From a checkpoint of a small encoder-decoder audio transcriber: decoder activation geglu, trained on short read English sentences (LibriTTS-R).
Rows from block 4 of the text decoder of a small encoder-decoder audio transcriber, named by matrix and row number. Rows with one number belong to one neuron. Each number is 200 + 30 x the weight over its row's rms, rounded and kept within 0 to 999. All counts start at 0. After the name is the row's rms in percent of the matrix's.
After each neuron's rows are labels from the 100 texts, of 14848, where the neuron reaches its largest size: "fires on" is the input token at the peak. Only what is clearly more common there than usual is listed. The data: short read English sentences (LibriTTS-R). In brackets: how many of the 100.
# gate: MLP gate (decoder.blocks.4.mlp.gate.weight, 512x128), inputs 0-63
# fc1: MLP up (decoder.blocks.4.mlp.fc1.weight, 512x128), inputs 0-63
# fc2: MLP down (decoder.blocks.4.mlp.fc2.weight, 128x512, transposed), outputs 0-63

gate.257,099,183,201,213,169,236,215,230,176,188,209,216,180,204,172,177,269,179,228,174,160,200,226,207,222,160,171,167,199,220,214,172,233,238,212,219,150,208,246,200,249,232,255,277,180,184,167,190,194,259,202,165,193,214,188,179,139,210,163,214,197,173,208,214,146
fc1.257,100,205,235,199,148,156,182,212,149,233,263,223,204,220,198,216,215,221,197,186,233,176,214,141,205,241,174,222,114,192,190,207,172,215,181,214,200,247,215,230,215,210,179,196,183,198,193,187,228,250,162,164,203,228,182,136,187,200,228,222,242,179,228,168,171
fc2.257,098,211,198,197,205,174,194,217,132,194,230,165,152,203,211,155,234,151,157,271,199,223,189,224,188,222,158,224,201,281,203,161,153,186,226,268,243,236,226,251,203,156,137,166,208,175,208,159,226,198,185,205,210,185,205,175,156,199,188,203,191,200,232,167,227
fires on: "and" (19)

gate.403,098,153,215,273,232,200,211,238,217,240,211,178,176,179,188,219,184,211,202,197,239,213,205,185,196,182,216,135,188,231,230,214,267,195,148,183,193,210,210,190,188,180,180,161,179,234,219,193,240,184,197,232,208,214,145,177,207,211,213,177,218,203,184,189,199
fc1.403,098,175,203,184,178,209,222,236,225,181,194,258,180,177,189,170,182,235,214,185,211,202,198,202,211,201,140,253,190,210,224,141,143,206,230,218,192,220,250,185,178,225,212,216,232,202,180,161,200,189,153,199,153,182,235,211,192,187,212,185,254,218,143,188,218
fc2.403,099,181,241,217,170,247,194,189,195,229,222,204,202,181,188,193,250,194,178,244,195,201,216,186,220,284,215,184,157,224,148,226,212,176,233,212,201,191,178,170,257,189,123,214,207,160,189,229,198,170,159,236,270,183,164,183,172,217,190,211,255,178,204,190,207
fires on: "<end>" (23); "ready" (10); "you" (8)

gate.161,102,189,176,179,176,175,198,177,163,179,200,222,190,196,192,198,224,160,226,190,144,264,203,176,195,190,148,231,161,193,164,182,197,221,208,208,228,197,179,167,185,189,175,243,220,200,182,228,173,177,192,165,234,216,252,195,192,239,216,149,259,201,274,233,238
fc1.161,098,176,136,238,232,228,150,203,182,177,193,157,162,238,150,218,233,235,172,202,218,244,240,170,224,184,193,233,156,221,206,189,233,205,151,216,204,221,188,208,216,255,241,178,190,200,250,231,165,216,202,166,163,223,216,206,240,182,212,271,157,173,185,234,221
fc2.161,098,241,233,235,115,214,183,168,246,172,191,188,204,193,192,203,228,235,221,215,226,211,239,177,258,190,259,229,155,189,183,210,220,170,175,153,166,266,198,174,162,187,164,167,184,245,183,242,174,185,175,179,166,177,234,176,181,190,203,213,211,247,277,249,211
fires on: "am" (60); "i'm" (9); "my" (9)

gate.70,104,186,176,195,181,210,236,246,222,163,266,184,168,221,186,193,191,205,201,206,199,262,242,237,261,219,176,214,166,219,254,202,237,198,166,203,225,195,118,169,234,254,198,222,195,183,185,199,211,207,201,171,168,172,177,195,184,169,200,172,201,186,234,199,167
fc1.70,105,280,186,216,234,216,193,153,166,228,188,197,247,213,203,169,223,189,204,205,163,240,187,137,150,138,206,245,166,215,185,191,184,221,230,167,206,194,232,199,192,198,227,166,229,213,172,185,216,217,212,227,201,236,224,197,218,153,220,207,251,206,155,210,244
fc2.70,107,269,227,163,191,180,189,160,202,193,179,204,176,180,231,211,213,203,242,154,243,207,183,158,242,186,198,201,158,181,206,181,186,225,221,217,240,181,154,215,184,222,181,194,213,190,213,173,168,138,191,193,241,227,133,226,216,220,239,164,221,209,255,220,194
fires on: "are" (27); "have" (25); "'" (11)

gate.314,096,211,198,201,205,192,198,148,227,171,241,179,162,149,149,240,178,226,217,186,249,207,220,248,203,175,173,219,239,203,225,236,243,152,208,175,209,196,208,198,265,170,226,166,168,214,216,179,192,180,240,171,179,147,215,140,194,196,196,172,222,164,168,158,186
fc1.314,099,256,198,211,213,166,168,162,234,219,154,225,159,202,216,197,153,229,204,206,159,224,191,195,227,179,216,177,170,169,224,273,209,223,241,154,191,196,222,181,240,162,179,157,140,157,255,189,202,221,223,247,243,165,159,198,203,188,259,252,211,177,204,157,212
fc2.314,098,207,197,200,168,146,215,203,156,210,192,263,122,200,247,219,205,214,173,147,210,187,248,211,206,144,152,240,181,163,159,159,211,176,193,188,191,208,163,270,145,197,186,171,222,206,198,187,177,191,198,240,205,188,162,225,215,195,204,203,206,266,215,204,213
fires on: "are" (57); "no" (10)

gate.365,100,220,172,206,143,213,194,237,185,212,207,198,212,190,213,230,185,236,180,195,216,208,199,193,256,172,217,227,157,208,219,172,189,174,190,190,281,211,153,155,198,204,243,216,210,183,158,165,224,231,189,204,253,246,138,159,159,168,225,214,266,167,194,214,168
fc1.365,101,253,218,232,133,201,190,179,170,160,179,244,170,146,174,249,232,206,233,207,153,232,228,193,210,182,207,199,211,183,185,213,190,211,211,192,209,266,162,185,230,178,182,159,194,215,261,207,215,212,230,214,193,177,224,198,185,214,149,250,188,219,220,189,150
fc2.365,109,212,206,218,155,195,225,222,166,197,251,168,191,128,137,210,219,222,196,184,220,175,197,252,174,169,199,238,224,184,170,153,211,263,200,219,165,215,194,190,195,182,178,202,189,209,275,220,235,229,226,178,176,163,210,212,205,192,163,178,192,227,240,98,183
fires on: "in" (7); "it" (7)

gate.18,091,180,180,208,178,208,189,178,162,188,253,168,159,162,156,165,251,248,199,263,167,187,245,234,200,249,155,207,182,252,243,207,155,196,176,213,236,185,215,147,210,171,264,210,217,207,198,209,183,205,240,183,186,180,240,224,195,196,214,210,209,181,169,235,177
fc1.18,092,213,227,195,194,203,194,172,153,176,208,201,204,250,163,204,189,191,120,201,184,173,202,187,211,252,242,232,176,200,224,180,195,193,256,219,225,266,161,251,149,185,211,125,233,205,197,171,158,178,232,187,236,231,172,172,171,179,210,225,157,208,187,209,168
fc2.18,095,167,183,211,169,161,188,171,220,244,228,191,213,226,199,197,191,267,195,225,220,198,199,189,208,133,203,179,180,195,184,297,211,166,207,194,176,235,201,203,179,230,223,180,207,203,185,196,191,194,198,206,184,212,257,166,226,181,202,202,185,173,247,197,216
fires on: "at" (23); "to" (18); "shall" (12); "have" (11)

gate.263,110,164,179,206,209,233,194,255,241,201,219,164,190,187,197,225,244,232,167,165,187,214,233,163,222,232,185,195,201,221,214,148,133,173,159,202,221,203,194,199,214,222,174,298,228,280,208,188,175,137,232,193,228,187,193,206,210,161,171,161,200,219,186,162,197
fc1.263,108,197,226,227,207,204,204,208,209,206,215,213,205,189,234,144,258,210,182,171,195,218,193,145,194,200,226,173,163,231,172,151,145,183,165,216,167,183,159,134,225,145,264,237,180,241,215,260,132,193,199,233,260,189,259,220,169,192,196,217,219,221,212,212,170
fc2.263,096,235,224,183,191,199,205,238,205,213,195,175,260,178,196,191,176,264,192,166,233,180,203,186,210,161,207,214,213,217,239,164,195,151,226,226,206,153,175,153,197,184,123,197,189,208,177,231,188,242,226,223,134,224,224,168,238,205,225,191,239,238,223,227,201
fires on: "at" (76); "replied" (16)

gate.336,110,204,142,183,182,190,209,175,229,170,232,201,228,204,181,229,207,260,180,245,156,169,202,208,182,221,194,207,154,209,232,228,197,160,217,174,210,127,157,210,181,172,156,224,217,199,203,185,181,208,200,186,219,158,253,211,160,175,184,194,265,178,184,256,159
fc1.336,105,178,222,174,183,237,184,181,192,244,172,140,204,193,182,224,153,201,219,179,205,222,203,185,230,196,162,244,186,200,176,195,239,192,201,207,166,230,266,171,182,181,175,216,223,175,222,119,229,257,225,227,196,202,174,179,204,169,181,163,221,236,192,200,257
fc2.336,109,172,209,234,199,182,211,273,187,201,168,197,145,197,253,224,185,225,174,149,228,227,221,163,178,227,204,169,197,180,253,185,202,159,204,223,174,203,253,185,229,219,240,165,183,208,226,190,197,219,219,231,217,223,233,189,212,154,245,231,158,159,196,197,202
fires on: "are" (15); "hope" (10)

gate.190,095,156,166,233,186,156,168,178,196,193,202,171,197,199,201,218,205,159,161,228,173,268,226,202,193,210,203,229,247,218,228,219,247,184,212,235,212,215,240,201,197,232,182,252,223,193,207,239,231,251,195,136,200,176,204,154,196,222,208,204,184,213,249,260,268
fc1.190,094,201,183,263,208,158,164,132,201,194,227,169,235,192,243,231,219,179,247,251,179,222,213,165,163,220,177,196,195,183,200,207,214,179,204,219,160,229,219,207,250,248,234,213,208,200,233,185,180,210,222,163,176,212,210,197,192,160,234,259,194,141,259,229,243
fc2.190,094,247,195,199,217,217,151,194,160,166,198,209,273,229,217,227,176,246,195,190,205,144,209,223,207,245,198,240,209,162,195,237,175,248,166,192,187,160,235,233,164,200,171,177,262,154,189,177,187,163,239,177,168,163,209,204,165,173,206,232,215,234,181,185,275
fires on: "am" (11); "matter" (9); "one" (7)

gate.501,099,193,180,186,162,201,220,257,213,187,182,260,198,158,147,227,137,230,211,218,186,243,156,198,157,224,185,227,185,165,141,221,188,160,219,245,219,151,234,240,233,223,208,185,172,189,210,182,191,201,207,183,207,222,205,220,257,198,171,217,193,187,177,212,245
fc1.501,100,194,201,267,222,205,187,168,240,232,174,200,207,197,232,239,200,194,186,211,182,211,100,204,173,184,179,184,189,199,168,187,186,246,205,180,214,136,206,211,218,238,216,224,248,198,199,229,238,160,233,217,182,241,180,237,198,213,170,231,188,188,172,217,175
fc2.501,101,168,195,203,217,218,234,156,189,169,189,201,244,221,195,203,170,247,195,205,245,205,210,191,203,151,190,207,197,213,193,146,194,185,191,270,228,170,258,223,266,141,152,212,168,186,231,182,159,244,247,174,261,143,232,177,202,226,250,196,152,202,208,176,174
fires on: "you" (17); "me" (13); "won't" (7)

gate.157,110,179,160,233,199,198,201,247,216,182,172,220,232,206,228,225,227,204,178,167,159,189,147,202,206,201,201,234,214,157,132,268,217,202,181,163,217,256,195,185,203,223,189,176,238,244,165,219,242,229,209,175,173,284,214,208,230,249,142,196,208,164,244,217,139
fc1.157,113,221,238,188,183,191,190,143,227,210,222,167,198,208,158,165,152,185,201,162,235,246,188,225,136,178,205,202,188,249,247,211,172,174,263,201,228,206,158,192,222,173,181,237,197,176,215,173,181,181,179,261,181,114,217,208,153,194,274,186,120,217,168,224,240
fc2.157,076,210,172,181,196,239,205,163,218,157,240,181,174,173,170,228,202,214,196,202,236,258,166,165,159,253,246,205,225,225,217,224,182,199,232,151,271,201,197,186,200,177,228,228,193,211,205,191,205,228,179,185,210,172,184,270,222,170,223,214,213,181,210,206,207
fires on: "and" (100)

gate.75,105,202,196,184,171,149,262,223,188,155,239,189,169,207,227,183,172,249,139,225,160,170,221,200,193,219,238,216,213,208,147,179,195,214,161,229,260,152,173,202,241,176,207,228,184,187,212,158,205,213,216,190,192,188,142,249,182,162,218,174,189,184,211,174,227
fc1.75,102,184,223,179,144,134,192,221,226,231,207,174,210,175,148,210,195,241,182,164,260,179,234,218,230,211,210,214,200,210,188,160,186,190,163,236,224,161,160,228,184,185,155,199,241,212,171,228,214,203,209,187,195,215,190,190,222,241,218,198,196,164,257,141,240
fc2.75,098,215,196,220,207,203,242,212,183,217,195,165,192,193,246,182,173,159,170,181,254,203,257,190,235,208,239,189,207,169,133,235,157,210,237,223,201,231,195,193,250,199,232,223,223,207,209,252,204,195,186,166,199,231,193,209,237,200,229,156,176,186,198,128,261
fires on: "at" (63)

gate.432,094,169,205,171,201,201,199,194,180,163,191,233,174,193,224,238,225,235,146,192,217,224,189,196,164,195,215,209,188,235,219,145,214,212,220,205,223,207,228,170,228,195,191,217,190,237,216,196,197,234,192,142,198,230,179,203,232,190,134,182,219,174,142,179,240
fc1.432,091,165,187,163,226,190,175,136,187,171,194,197,210,201,253,146,223,152,215,198,208,248,203,170,200,189,192,172,190,180,167,158,213,180,204,219,226,152,189,188,177,279,183,155,239,163,219,191,202,187,161,235,197,173,274,204,178,148,248,190,213,158,194,184,207
fc2.432,099,219,227,175,205,248,218,220,211,216,176,220,169,244,197,188,158,219,204,198,215,249,214,260,226,253,209,151,192,194,208,201,165,157,199,180,214,150,220,178,171,215,158,196,201,215,121,257,263,211,190,211,163,154,242,169,206,227,158,180,203,247,217,169,167
fires on: "you" (32); "we" (22); "few" (13); "she" (9)

gate.300,094,124,167,249,198,181,155,219,169,173,198,173,161,217,148,247,226,199,230,224,210,227,161,242,186,224,236,199,177,199,221,244,199,193,226,155,272,196,159,159,203,256,127,169,211,200,251,201,220,223,183,213,192,215,239,175,214,191,193,139,231,244,208,220,232
fc1.300,093,170,224,178,204,142,188,197,199,171,260,227,177,246,227,194,210,197,202,208,220,174,190,217,228,218,164,191,207,164,196,165,224,151,211,223,138,215,206,162,176,248,131,221,216,230,268,218,172,223,216,219,177,196,215,217,119,185,229,230,234,241,160,203,167
fc2.300,099,211,171,222,210,192,207,223,222,171,247,214,182,194,173,205,235,221,195,249,262,162,242,185,218,181,240,184,171,225,199,212,177,182,200,213,172,234,188,214,207,230,203,204,177,238,230,179,198,189,176,252,196,154,177,204,164,254,186,193,144,213,233,201,158
fires on: "you" (17); "it" (17); "in" (8)

gate.384,098,219,222,220,186,239,180,188,213,200,194,170,141,212,142,243,202,154,191,208,216,256,208,159,225,229,183,202,187,255,195,211,166,193,206,162,199,164,234,162,148,231,224,233,222,182,158,168,229,233,247,204,241,241,177,163,187,157,209,203,195,181,227,210,190
fc1.384,097,167,180,205,177,181,219,215,200,215,206,163,158,218,253,151,217,197,174,202,205,206,147,230,271,213,209,223,230,162,194,200,186,212,205,209,170,249,183,175,157,229,207,201,171,245,237,189,224,200,207,217,189,201,230,241,159,164,180,249,153,223,223,229,208
fc2.384,104,237,212,228,226,208,204,209,169,179,148,208,185,137,193,241,213,201,224,207,227,179,169,209,193,181,257,169,158,216,196,194,216,249,223,211,210,223,208,164,250,208,233,175,233,223,213,191,184,205,190,200,196,190,202,129,206,164,215,191,245,145,182,167,191
fires on: "are" (11); "world" (10); "then" (7)

gate.33,106,162,175,148,209,182,232,195,196,192,195,194,243,173,197,237,213,189,265,200,172,227,205,207,181,237,177,187,232,238,213,193,177,184,206,198,157,187,171,180,168,206,189,215,187,183,109,172,164,177,198,199,212,193,183,195,202,141,169,192,232,227,197,247,208
fc1.33,101,185,155,194,188,209,236,259,225,214,223,233,187,197,182,205,246,179,159,253,200,197,235,235,202,164,206,168,218,226,262,170,217,246,185,224,171,211,146,242,168,143,218,210,236,214,207,130,214,225,188,176,176,208,238,190,209,138,155,193,189,217,180,213,193
fc2.33,101,205,168,175,112,250,183,259,250,228,175,178,210,249,195,216,220,237,234,186,160,169,219,187,203,190,165,205,199,225,227,150,170,148,197,244,183,220,197,183,207,257,213,191,237,205,183,194,194,186,221,191,128,160,222,184,206,191,193,175,174,209,253,178,208
fires on: "<end>" (63); "together" (7)

gate.511,100,191,170,201,200,209,165,162,209,205,292,159,165,173,192,209,240,246,207,206,245,233,184,210,189,261,206,177,197,216,202,198,207,197,178,147,230,174,227,155,214,196,198,183,153,211,228,228,157,268,225,231,158,191,193,191,205,214,192,169,195,201,222,193,209
fc1.511,104,234,207,178,240,142,194,182,203,146,233,148,188,184,165,165,193,204,208,166,213,234,186,259,264,231,214,208,193,186,191,176,178,177,175,229,220,170,245,217,216,281,173,231,193,155,209,183,182,205,261,192,163,194,180,192,195,172,163,224,182,206,204,249,205
fc2.511,100,215,209,202,154,148,182,173,171,217,232,157,143,223,222,164,120,151,191,233,219,220,177,215,204,216,173,194,200,201,215,223,225,257,226,229,197,203,255,206,147,194,216,195,205,215,218,171,209,182,194,208,162,163,162,210,225,182,227,187,238,150,174,190,206
fires on: "you" (17); "that" (17); "it" (11); "are" (9)

gate.60,099,175,168,224,259,196,253,218,215,233,257,147,213,167,248,232,172,244,250,192,184,242,216,229,166,211,202,172,191,220,177,166,182,215,162,207,237,146,227,188,168,211,179,213,184,251,186,183,239,205,182,187,224,204,149,219,206,250,227,181,206,210,225,189,151
fc1.60,098,185,179,145,157,261,185,180,180,136,131,223,217,239,156,161,190,196,219,186,219,189,184,207,221,191,180,267,217,244,262,223,175,198,226,244,201,162,145,195,192,210,225,206,211,150,180,183,186,233,215,223,217,226,190,177,209,219,191,195,134,216,179,220,226
fc2.60,101,200,192,192,190,260,233,171,179,211,192,171,219,200,221,164,192,214,192,95,202,222,269,206,201,235,172,178,233,225,191,239,184,174,215,252,232,181,208,133,176,226,145,219,175,194,174,204,157,211,166,158,235,207,187,233,209,268,173,193,166,218,203,171,177
fires on: "and" (26); "king" (13)

gate.84,104,242,226,168,251,195,196,197,243,182,219,196,202,147,175,206,201,198,211,167,223,217,157,224,227,223,224,149,180,203,192,230,214,264,193,182,262,223,202,237,205,182,210,194,239,178,170,190,171,189,230,139,195,216,196,226,263,211,243,220,173,144,212,207,187
fc1.84,102,227,178,245,249,223,174,229,206,249,197,142,175,150,165,198,161,198,213,167,141,177,231,233,269,222,194,134,187,189,168,147,197,243,255,229,177,190,206,193,139,197,230,216,160,238,261,216,208,207,254,172,199,186,245,217,162,171,209,207,175,186,205,173,153
fc2.84,104,185,183,128,193,202,199,226,222,211,192,197,244,194,158,211,200,235,161,242,203,218,211,215,230,182,190,171,200,193,222,250,180,131,185,150,234,169,175,191,148,240,195,167,138,182,206,223,229,175,164,218,189,162,253,194,231,198,195,135,242,154,195,212,164
fires on: "are" (16); "who" (15); "were" (10); "should" (7)

gate.47,102,217,158,212,166,216,223,183,249,162,201,210,176,207,208,161,196,181,232,176,216,240,191,211,166,177,223,179,197,208,181,235,204,247,189,188,215,190,174,181,210,229,211,230,213,260,152,224,234,236,229,174,192,218,243,181,254,176,200,193,131,192,230,221,173
fc1.47,100,186,196,224,147,248,223,242,227,188,188,201,227,152,167,162,180,108,194,227,251,256,186,247,174,151,179,169,178,195,176,195,165,187,178,207,194,237,187,197,207,213,235,213,184,190,237,198,187,223,210,197,234,173,231,152,180,206,263,195,175,158,224,207,159
fc2.47,099,165,179,150,239,199,237,208,241,224,258,232,174,193,220,201,128,216,239,208,213,200,162,220,203,242,205,171,241,164,184,199,191,151,186,184,222,218,155,226,202,211,203,188,173,173,197,175,252,231,188,230,220,236,167,256,194,219,192,249,214,251,213,190,226
fires on: "and" (20); "if" (15); "which" (8); "i" (8)

gate.295,106,200,204,243,186,207,215,182,231,227,235,169,223,249,149,203,210,179,225,185,177,225,188,246,214,201,205,181,172,197,205,250,209,241,198,190,235,182,198,141,165,184,178,201,199,194,169,246,227,172,156,126,206,210,183,188,217,212,274,163,208,140,210,182,157
fc1.295,110,186,152,224,180,185,183,220,195,193,289,171,182,221,202,180,247,185,192,165,199,165,195,242,165,199,262,204,213,223,223,226,182,188,242,172,173,222,225,245,216,148,224,185,211,227,172,216,208,202,202,146,180,237,232,182,206,215,214,262,133,172,218,166,199
fc2.295,111,163,180,123,119,175,210,181,234,217,174,195,156,175,208,176,212,243,247,200,228,214,171,223,251,186,187,170,164,217,242,173,213,170,221,190,195,234,202,192,146,143,157,186,194,232,193,204,250,217,230,225,199,227,241,203,202,203,163,178,194,175,176,190,217
fires on: "and" (23); "call" (16); "our" (8)

gate.273,102,207,181,227,180,193,193,195,188,210,169,228,235,185,182,201,268,207,219,159,162,217,157,159,194,182,245,204,213,233,239,166,192,156,136,187,192,225,204,208,194,137,172,160,238,184,157,171,185,132,189,219,184,200,197,227,194,178,203,195,207,195,193,186,189
fc1.273,103,158,200,203,262,223,190,199,209,167,292,172,120,230,187,252,168,171,190,243,244,226,206,255,194,207,217,206,205,142,157,217,200,216,267,152,167,187,136,189,212,160,194,155,200,244,217,194,181,225,179,213,240,255,199,194,221,201,211,204,156,186,196,201,229
fc2.273,100,214,223,209,241,228,185,205,218,160,209,169,168,238,222,156,150,220,238,189,180,254,205,239,268,211,193,154,217,162,228,198,180,171,230,238,198,201,179,224,204,181,200,214,219,248,237,202,150,232,229,184,204,198,195,195,170,181,210,192,195,157,187,205,240
fires on: "and" (7)

gate.176,103,233,189,244,207,172,205,189,224,195,179,220,219,241,197,165,246,201,186,194,203,265,168,187,209,205,222,206,234,205,208,183,182,202,161,189,197,235,197,224,276,231,215,199,215,231,268,174,196,224,225,186,190,213,183,201,246,235,195,203,166,169,143,199,213
fc1.176,104,189,229,205,167,186,180,181,179,227,193,212,248,229,140,225,224,192,230,169,167,300,132,222,231,244,239,165,193,223,204,209,162,205,203,179,181,219,242,154,204,188,204,162,182,178,206,248,178,215,239,208,249,192,246,190,263,139,236,235,191,245,199,162,195
fc2.176,106,175,168,248,184,220,212,157,188,190,165,196,207,222,171,215,218,199,188,185,259,208,221,160,284,172,197,189,177,226,110,206,162,210,224,194,177,168,184,161,209,187,232,221,233,184,188,233,197,167,226,204,201,212,150,206,242,250,183,244,205,185,172,198,204
fires on: "you" (32); "the" (15)

gate.66,097,190,170,222,179,178,208,233,150,240,190,191,158,177,180,147,186,200,190,155,164,253,230,202,166,180,227,212,196,230,173,213,215,203,156,218,290,234,204,269,179,193,173,235,215,152,199,191,192,172,209,148,193,207,195,230,179,214,182,181,175,258,214,208,160
fc1.66,101,233,172,152,220,207,152,179,191,192,179,161,165,241,224,177,250,234,210,212,127,172,190,225,210,220,197,242,190,179,160,199,202,172,225,227,216,233,191,197,205,213,214,223,196,229,242,239,189,236,174,193,187,235,201,232,205,184,215,254,203,220,162,189,159
fc2.66,107,247,189,181,175,204,265,194,199,199,197,167,213,202,220,165,180,259,223,217,166,232,230,154,184,211,185,223,250,231,208,279,224,160,220,182,184,143,231,179,213,237,212,204,209,270,172,222,208,170,183,155,233,187,170,162,212,221,157,154,235,200,153,185,184
fires on: "in" (14); "are" (9); "his" (9); "of" (7)

gate.182,097,185,188,179,208,175,173,195,230,174,213,180,217,183,214,220,276,193,224,155,186,202,185,233,227,172,233,217,220,204,186,147,260,220,184,159,263,185,173,198,194,211,214,233,211,180,175,189,156,209,215,215,209,183,159,211,200,155,205,195,223,182,238,190,201
fc1.182,099,176,229,193,180,205,194,162,195,158,170,174,159,272,167,192,212,192,229,132,253,182,218,163,208,197,187,200,218,209,222,236,216,171,162,187,205,253,174,155,247,243,197,195,173,216,225,184,200,187,185,193,194,189,171,197,164,233,194,205,197,151,203,212,190
fc2.182,098,243,195,205,218,197,147,205,210,204,235,180,203,196,177,179,189,174,236,220,263,161,218,248,210,160,167,189,203,159,169,198,165,202,220,221,208,168,203,220,240,230,194,209,229,200,208,253,178,154,220,227,231,268,191,164,205,216,143,230,170,200,217,183,176
fires on: "<end>" (44); "again" (7)

gate.231,100,149,179,194,218,206,274,153,183,210,213,228,252,168,191,222,236,219,200,195,152,179,185,237,155,232,178,231,171,237,215,202,161,225,195,229,232,189,207,166,202,241,225,158,168,157,223,184,224,164,220,178,207,209,222,202,219,155,239,196,210,191,161,229,172
fc1.231,095,224,181,179,209,203,214,169,188,207,210,186,208,213,246,176,229,231,192,209,240,204,210,153,214,180,229,185,223,206,182,157,233,199,211,201,173,150,189,217,167,187,167,210,194,167,143,235,184,196,200,246,191,179,196,132,190,172,211,198,214,153,195,244,240
fc2.231,102,225,231,170,239,198,227,218,204,221,224,200,220,240,239,173,209,181,218,191,217,165,233,204,226,252,229,156,183,189,240,152,195,207,217,172,190,212,206,194,156,237,195,184,171,233,185,154,144,181,227,160,213,180,188,188,191,140,209,162,204,149,198,190,198
fires on: "<end>" (47)

gate.121,095,170,207,210,230,191,176,202,158,254,200,210,185,179,144,189,185,232,213,214,218,247,238,217,194,191,253,168,178,171,255,251,238,209,220,157,235,150,197,210,188,185,185,134,147,233,176,237,213,193,192,160,196,216,208,195,147,201,224,187,249,245,271,237,211
fc1.121,098,219,170,273,241,210,148,215,197,218,196,223,192,163,189,206,226,182,199,169,247,186,216,236,158,184,252,181,196,185,173,221,204,153,184,152,194,179,170,184,177,197,160,199,206,172,210,251,153,154,202,213,236,186,145,262,173,203,262,215,179,192,193,170,225
fc2.121,100,201,183,188,250,185,210,216,166,203,215,249,197,194,204,176,157,174,221,256,183,173,207,208,202,159,256,211,157,224,209,156,220,230,166,239,262,225,139,224,203,249,222,226,221,196,216,206,201,248,141,234,150,186,217,210,186,175,165,196,171,170,158,218,214
fires on: "you" (39); "he" (16); "it" (16)

gate.68,099,152,155,214,179,192,121,191,201,236,224,182,249,212,213,212,242,180,213,234,206,200,212,183,145,222,253,168,238,228,234,223,224,183,152,175,213,232,188,208,165,223,158,162,169,176,198,159,210,211,212,188,212,269,205,262,181,155,195,199,207,219,263,250,164
fc1.68,099,162,184,187,226,230,232,215,138,186,154,212,176,254,208,220,147,168,202,224,191,229,177,249,175,156,176,175,212,177,210,224,160,188,238,154,231,248,254,166,160,255,139,220,260,257,209,204,190,159,145,221,207,212,215,214,195,230,228,193,205,210,162,237,206
fc2.68,099,199,205,162,234,219,194,214,241,121,164,210,250,177,194,247,148,180,151,214,206,220,197,174,187,189,228,195,190,174,211,214,253,256,189,170,190,232,274,188,166,172,211,169,214,151,204,209,228,208,197,186,170,198,198,216,218,158,209,245,228,207,161,213,252
fires on: "and" (15); "of" (13); "the" (12); "but" (7)

gate.474,105,191,188,218,206,204,221,174,229,189,171,205,238,184,210,238,190,189,165,172,215,203,167,258,232,203,187,200,189,197,208,207,284,193,175,246,174,240,236,212,177,200,195,216,189,259,174,187,244,207,203,250,242,149,184,219,218,162,148,208,240,187,193,244,198
fc1.474,103,197,172,172,181,237,210,248,243,195,266,197,178,194,197,210,229,130,179,240,143,150,182,215,187,208,172,207,250,252,216,202,222,219,244,269,211,177,234,240,217,205,234,214,182,206,157,207,203,203,146,195,180,222,183,137,176,176,146,192,221,168,224,189,196
fc2.474,099,235,194,250,171,231,195,178,220,187,249,231,165,241,193,212,180,224,173,262,186,137,164,261,197,212,192,232,192,193,239,222,220,235,192,224,246,231,155,164,177,209,213,175,187,205,166,174,170,243,137,193,217,233,245,170,223,199,200,200,229,158,246,210,178
fires on: "in" (18); "to" (16); "would" (14); "into" (10)

gate.427,100,231,159,199,213,211,153,225,247,181,243,202,177,232,216,199,222,215,213,227,267,201,207,199,220,195,173,212,223,206,169,222,173,194,119,148,260,182,128,232,190,234,178,189,201,245,208,246,172,185,215,226,157,174,219,194,272,180,240,216,174,179,145,205,214
fc1.427,104,204,196,276,135,164,164,235,155,243,188,202,201,188,171,176,192,212,245,214,196,187,194,176,235,238,207,157,175,194,218,228,169,200,185,199,221,260,188,165,227,216,201,283,181,206,202,165,181,207,206,203,145,173,236,264,223,181,189,217,209,201,192,138,187
fc2.427,104,210,215,232,202,183,186,189,234,222,189,139,206,280,200,162,230,195,182,230,190,185,212,164,144,210,264,185,190,242,176,214,182,154,255,199,169,171,143,193,223,168,216,212,188,145,192,174,159,190,272,168,243,205,164,208,210,216,134,209,156,149,191,183,147
fires on: "at" (38); "these" (10); "to" (9); "we" (8)

gate.86,097,194,155,235,224,214,195,253,239,214,149,214,172,185,215,200,243,240,196,199,170,193,218,204,192,198,190,225,181,256,177,204,187,180,191,183,226,243,258,195,165,210,233,253,156,226,162,162,187,184,166,194,162,209,209,202,240,165,192,195,250,239,222,175,209
fc1.86,094,180,174,160,219,200,209,242,141,144,191,216,192,192,221,193,174,254,142,186,225,201,189,191,182,204,187,205,225,187,244,207,228,226,220,161,181,189,222,216,160,181,207,206,170,140,210,165,165,220,173,202,246,258,284,220,224,180,218,211,237,167,164,219,232
fc2.86,095,219,255,260,173,147,196,182,233,193,175,236,224,180,228,233,212,207,223,155,191,222,150,218,218,134,174,185,186,177,257,203,208,211,218,210,169,204,175,218,185,175,196,177,171,127,212,201,196,195,145,207,269,177,181,240,208,167,189,223,203,193,148,233,192
fires on: "home" (12)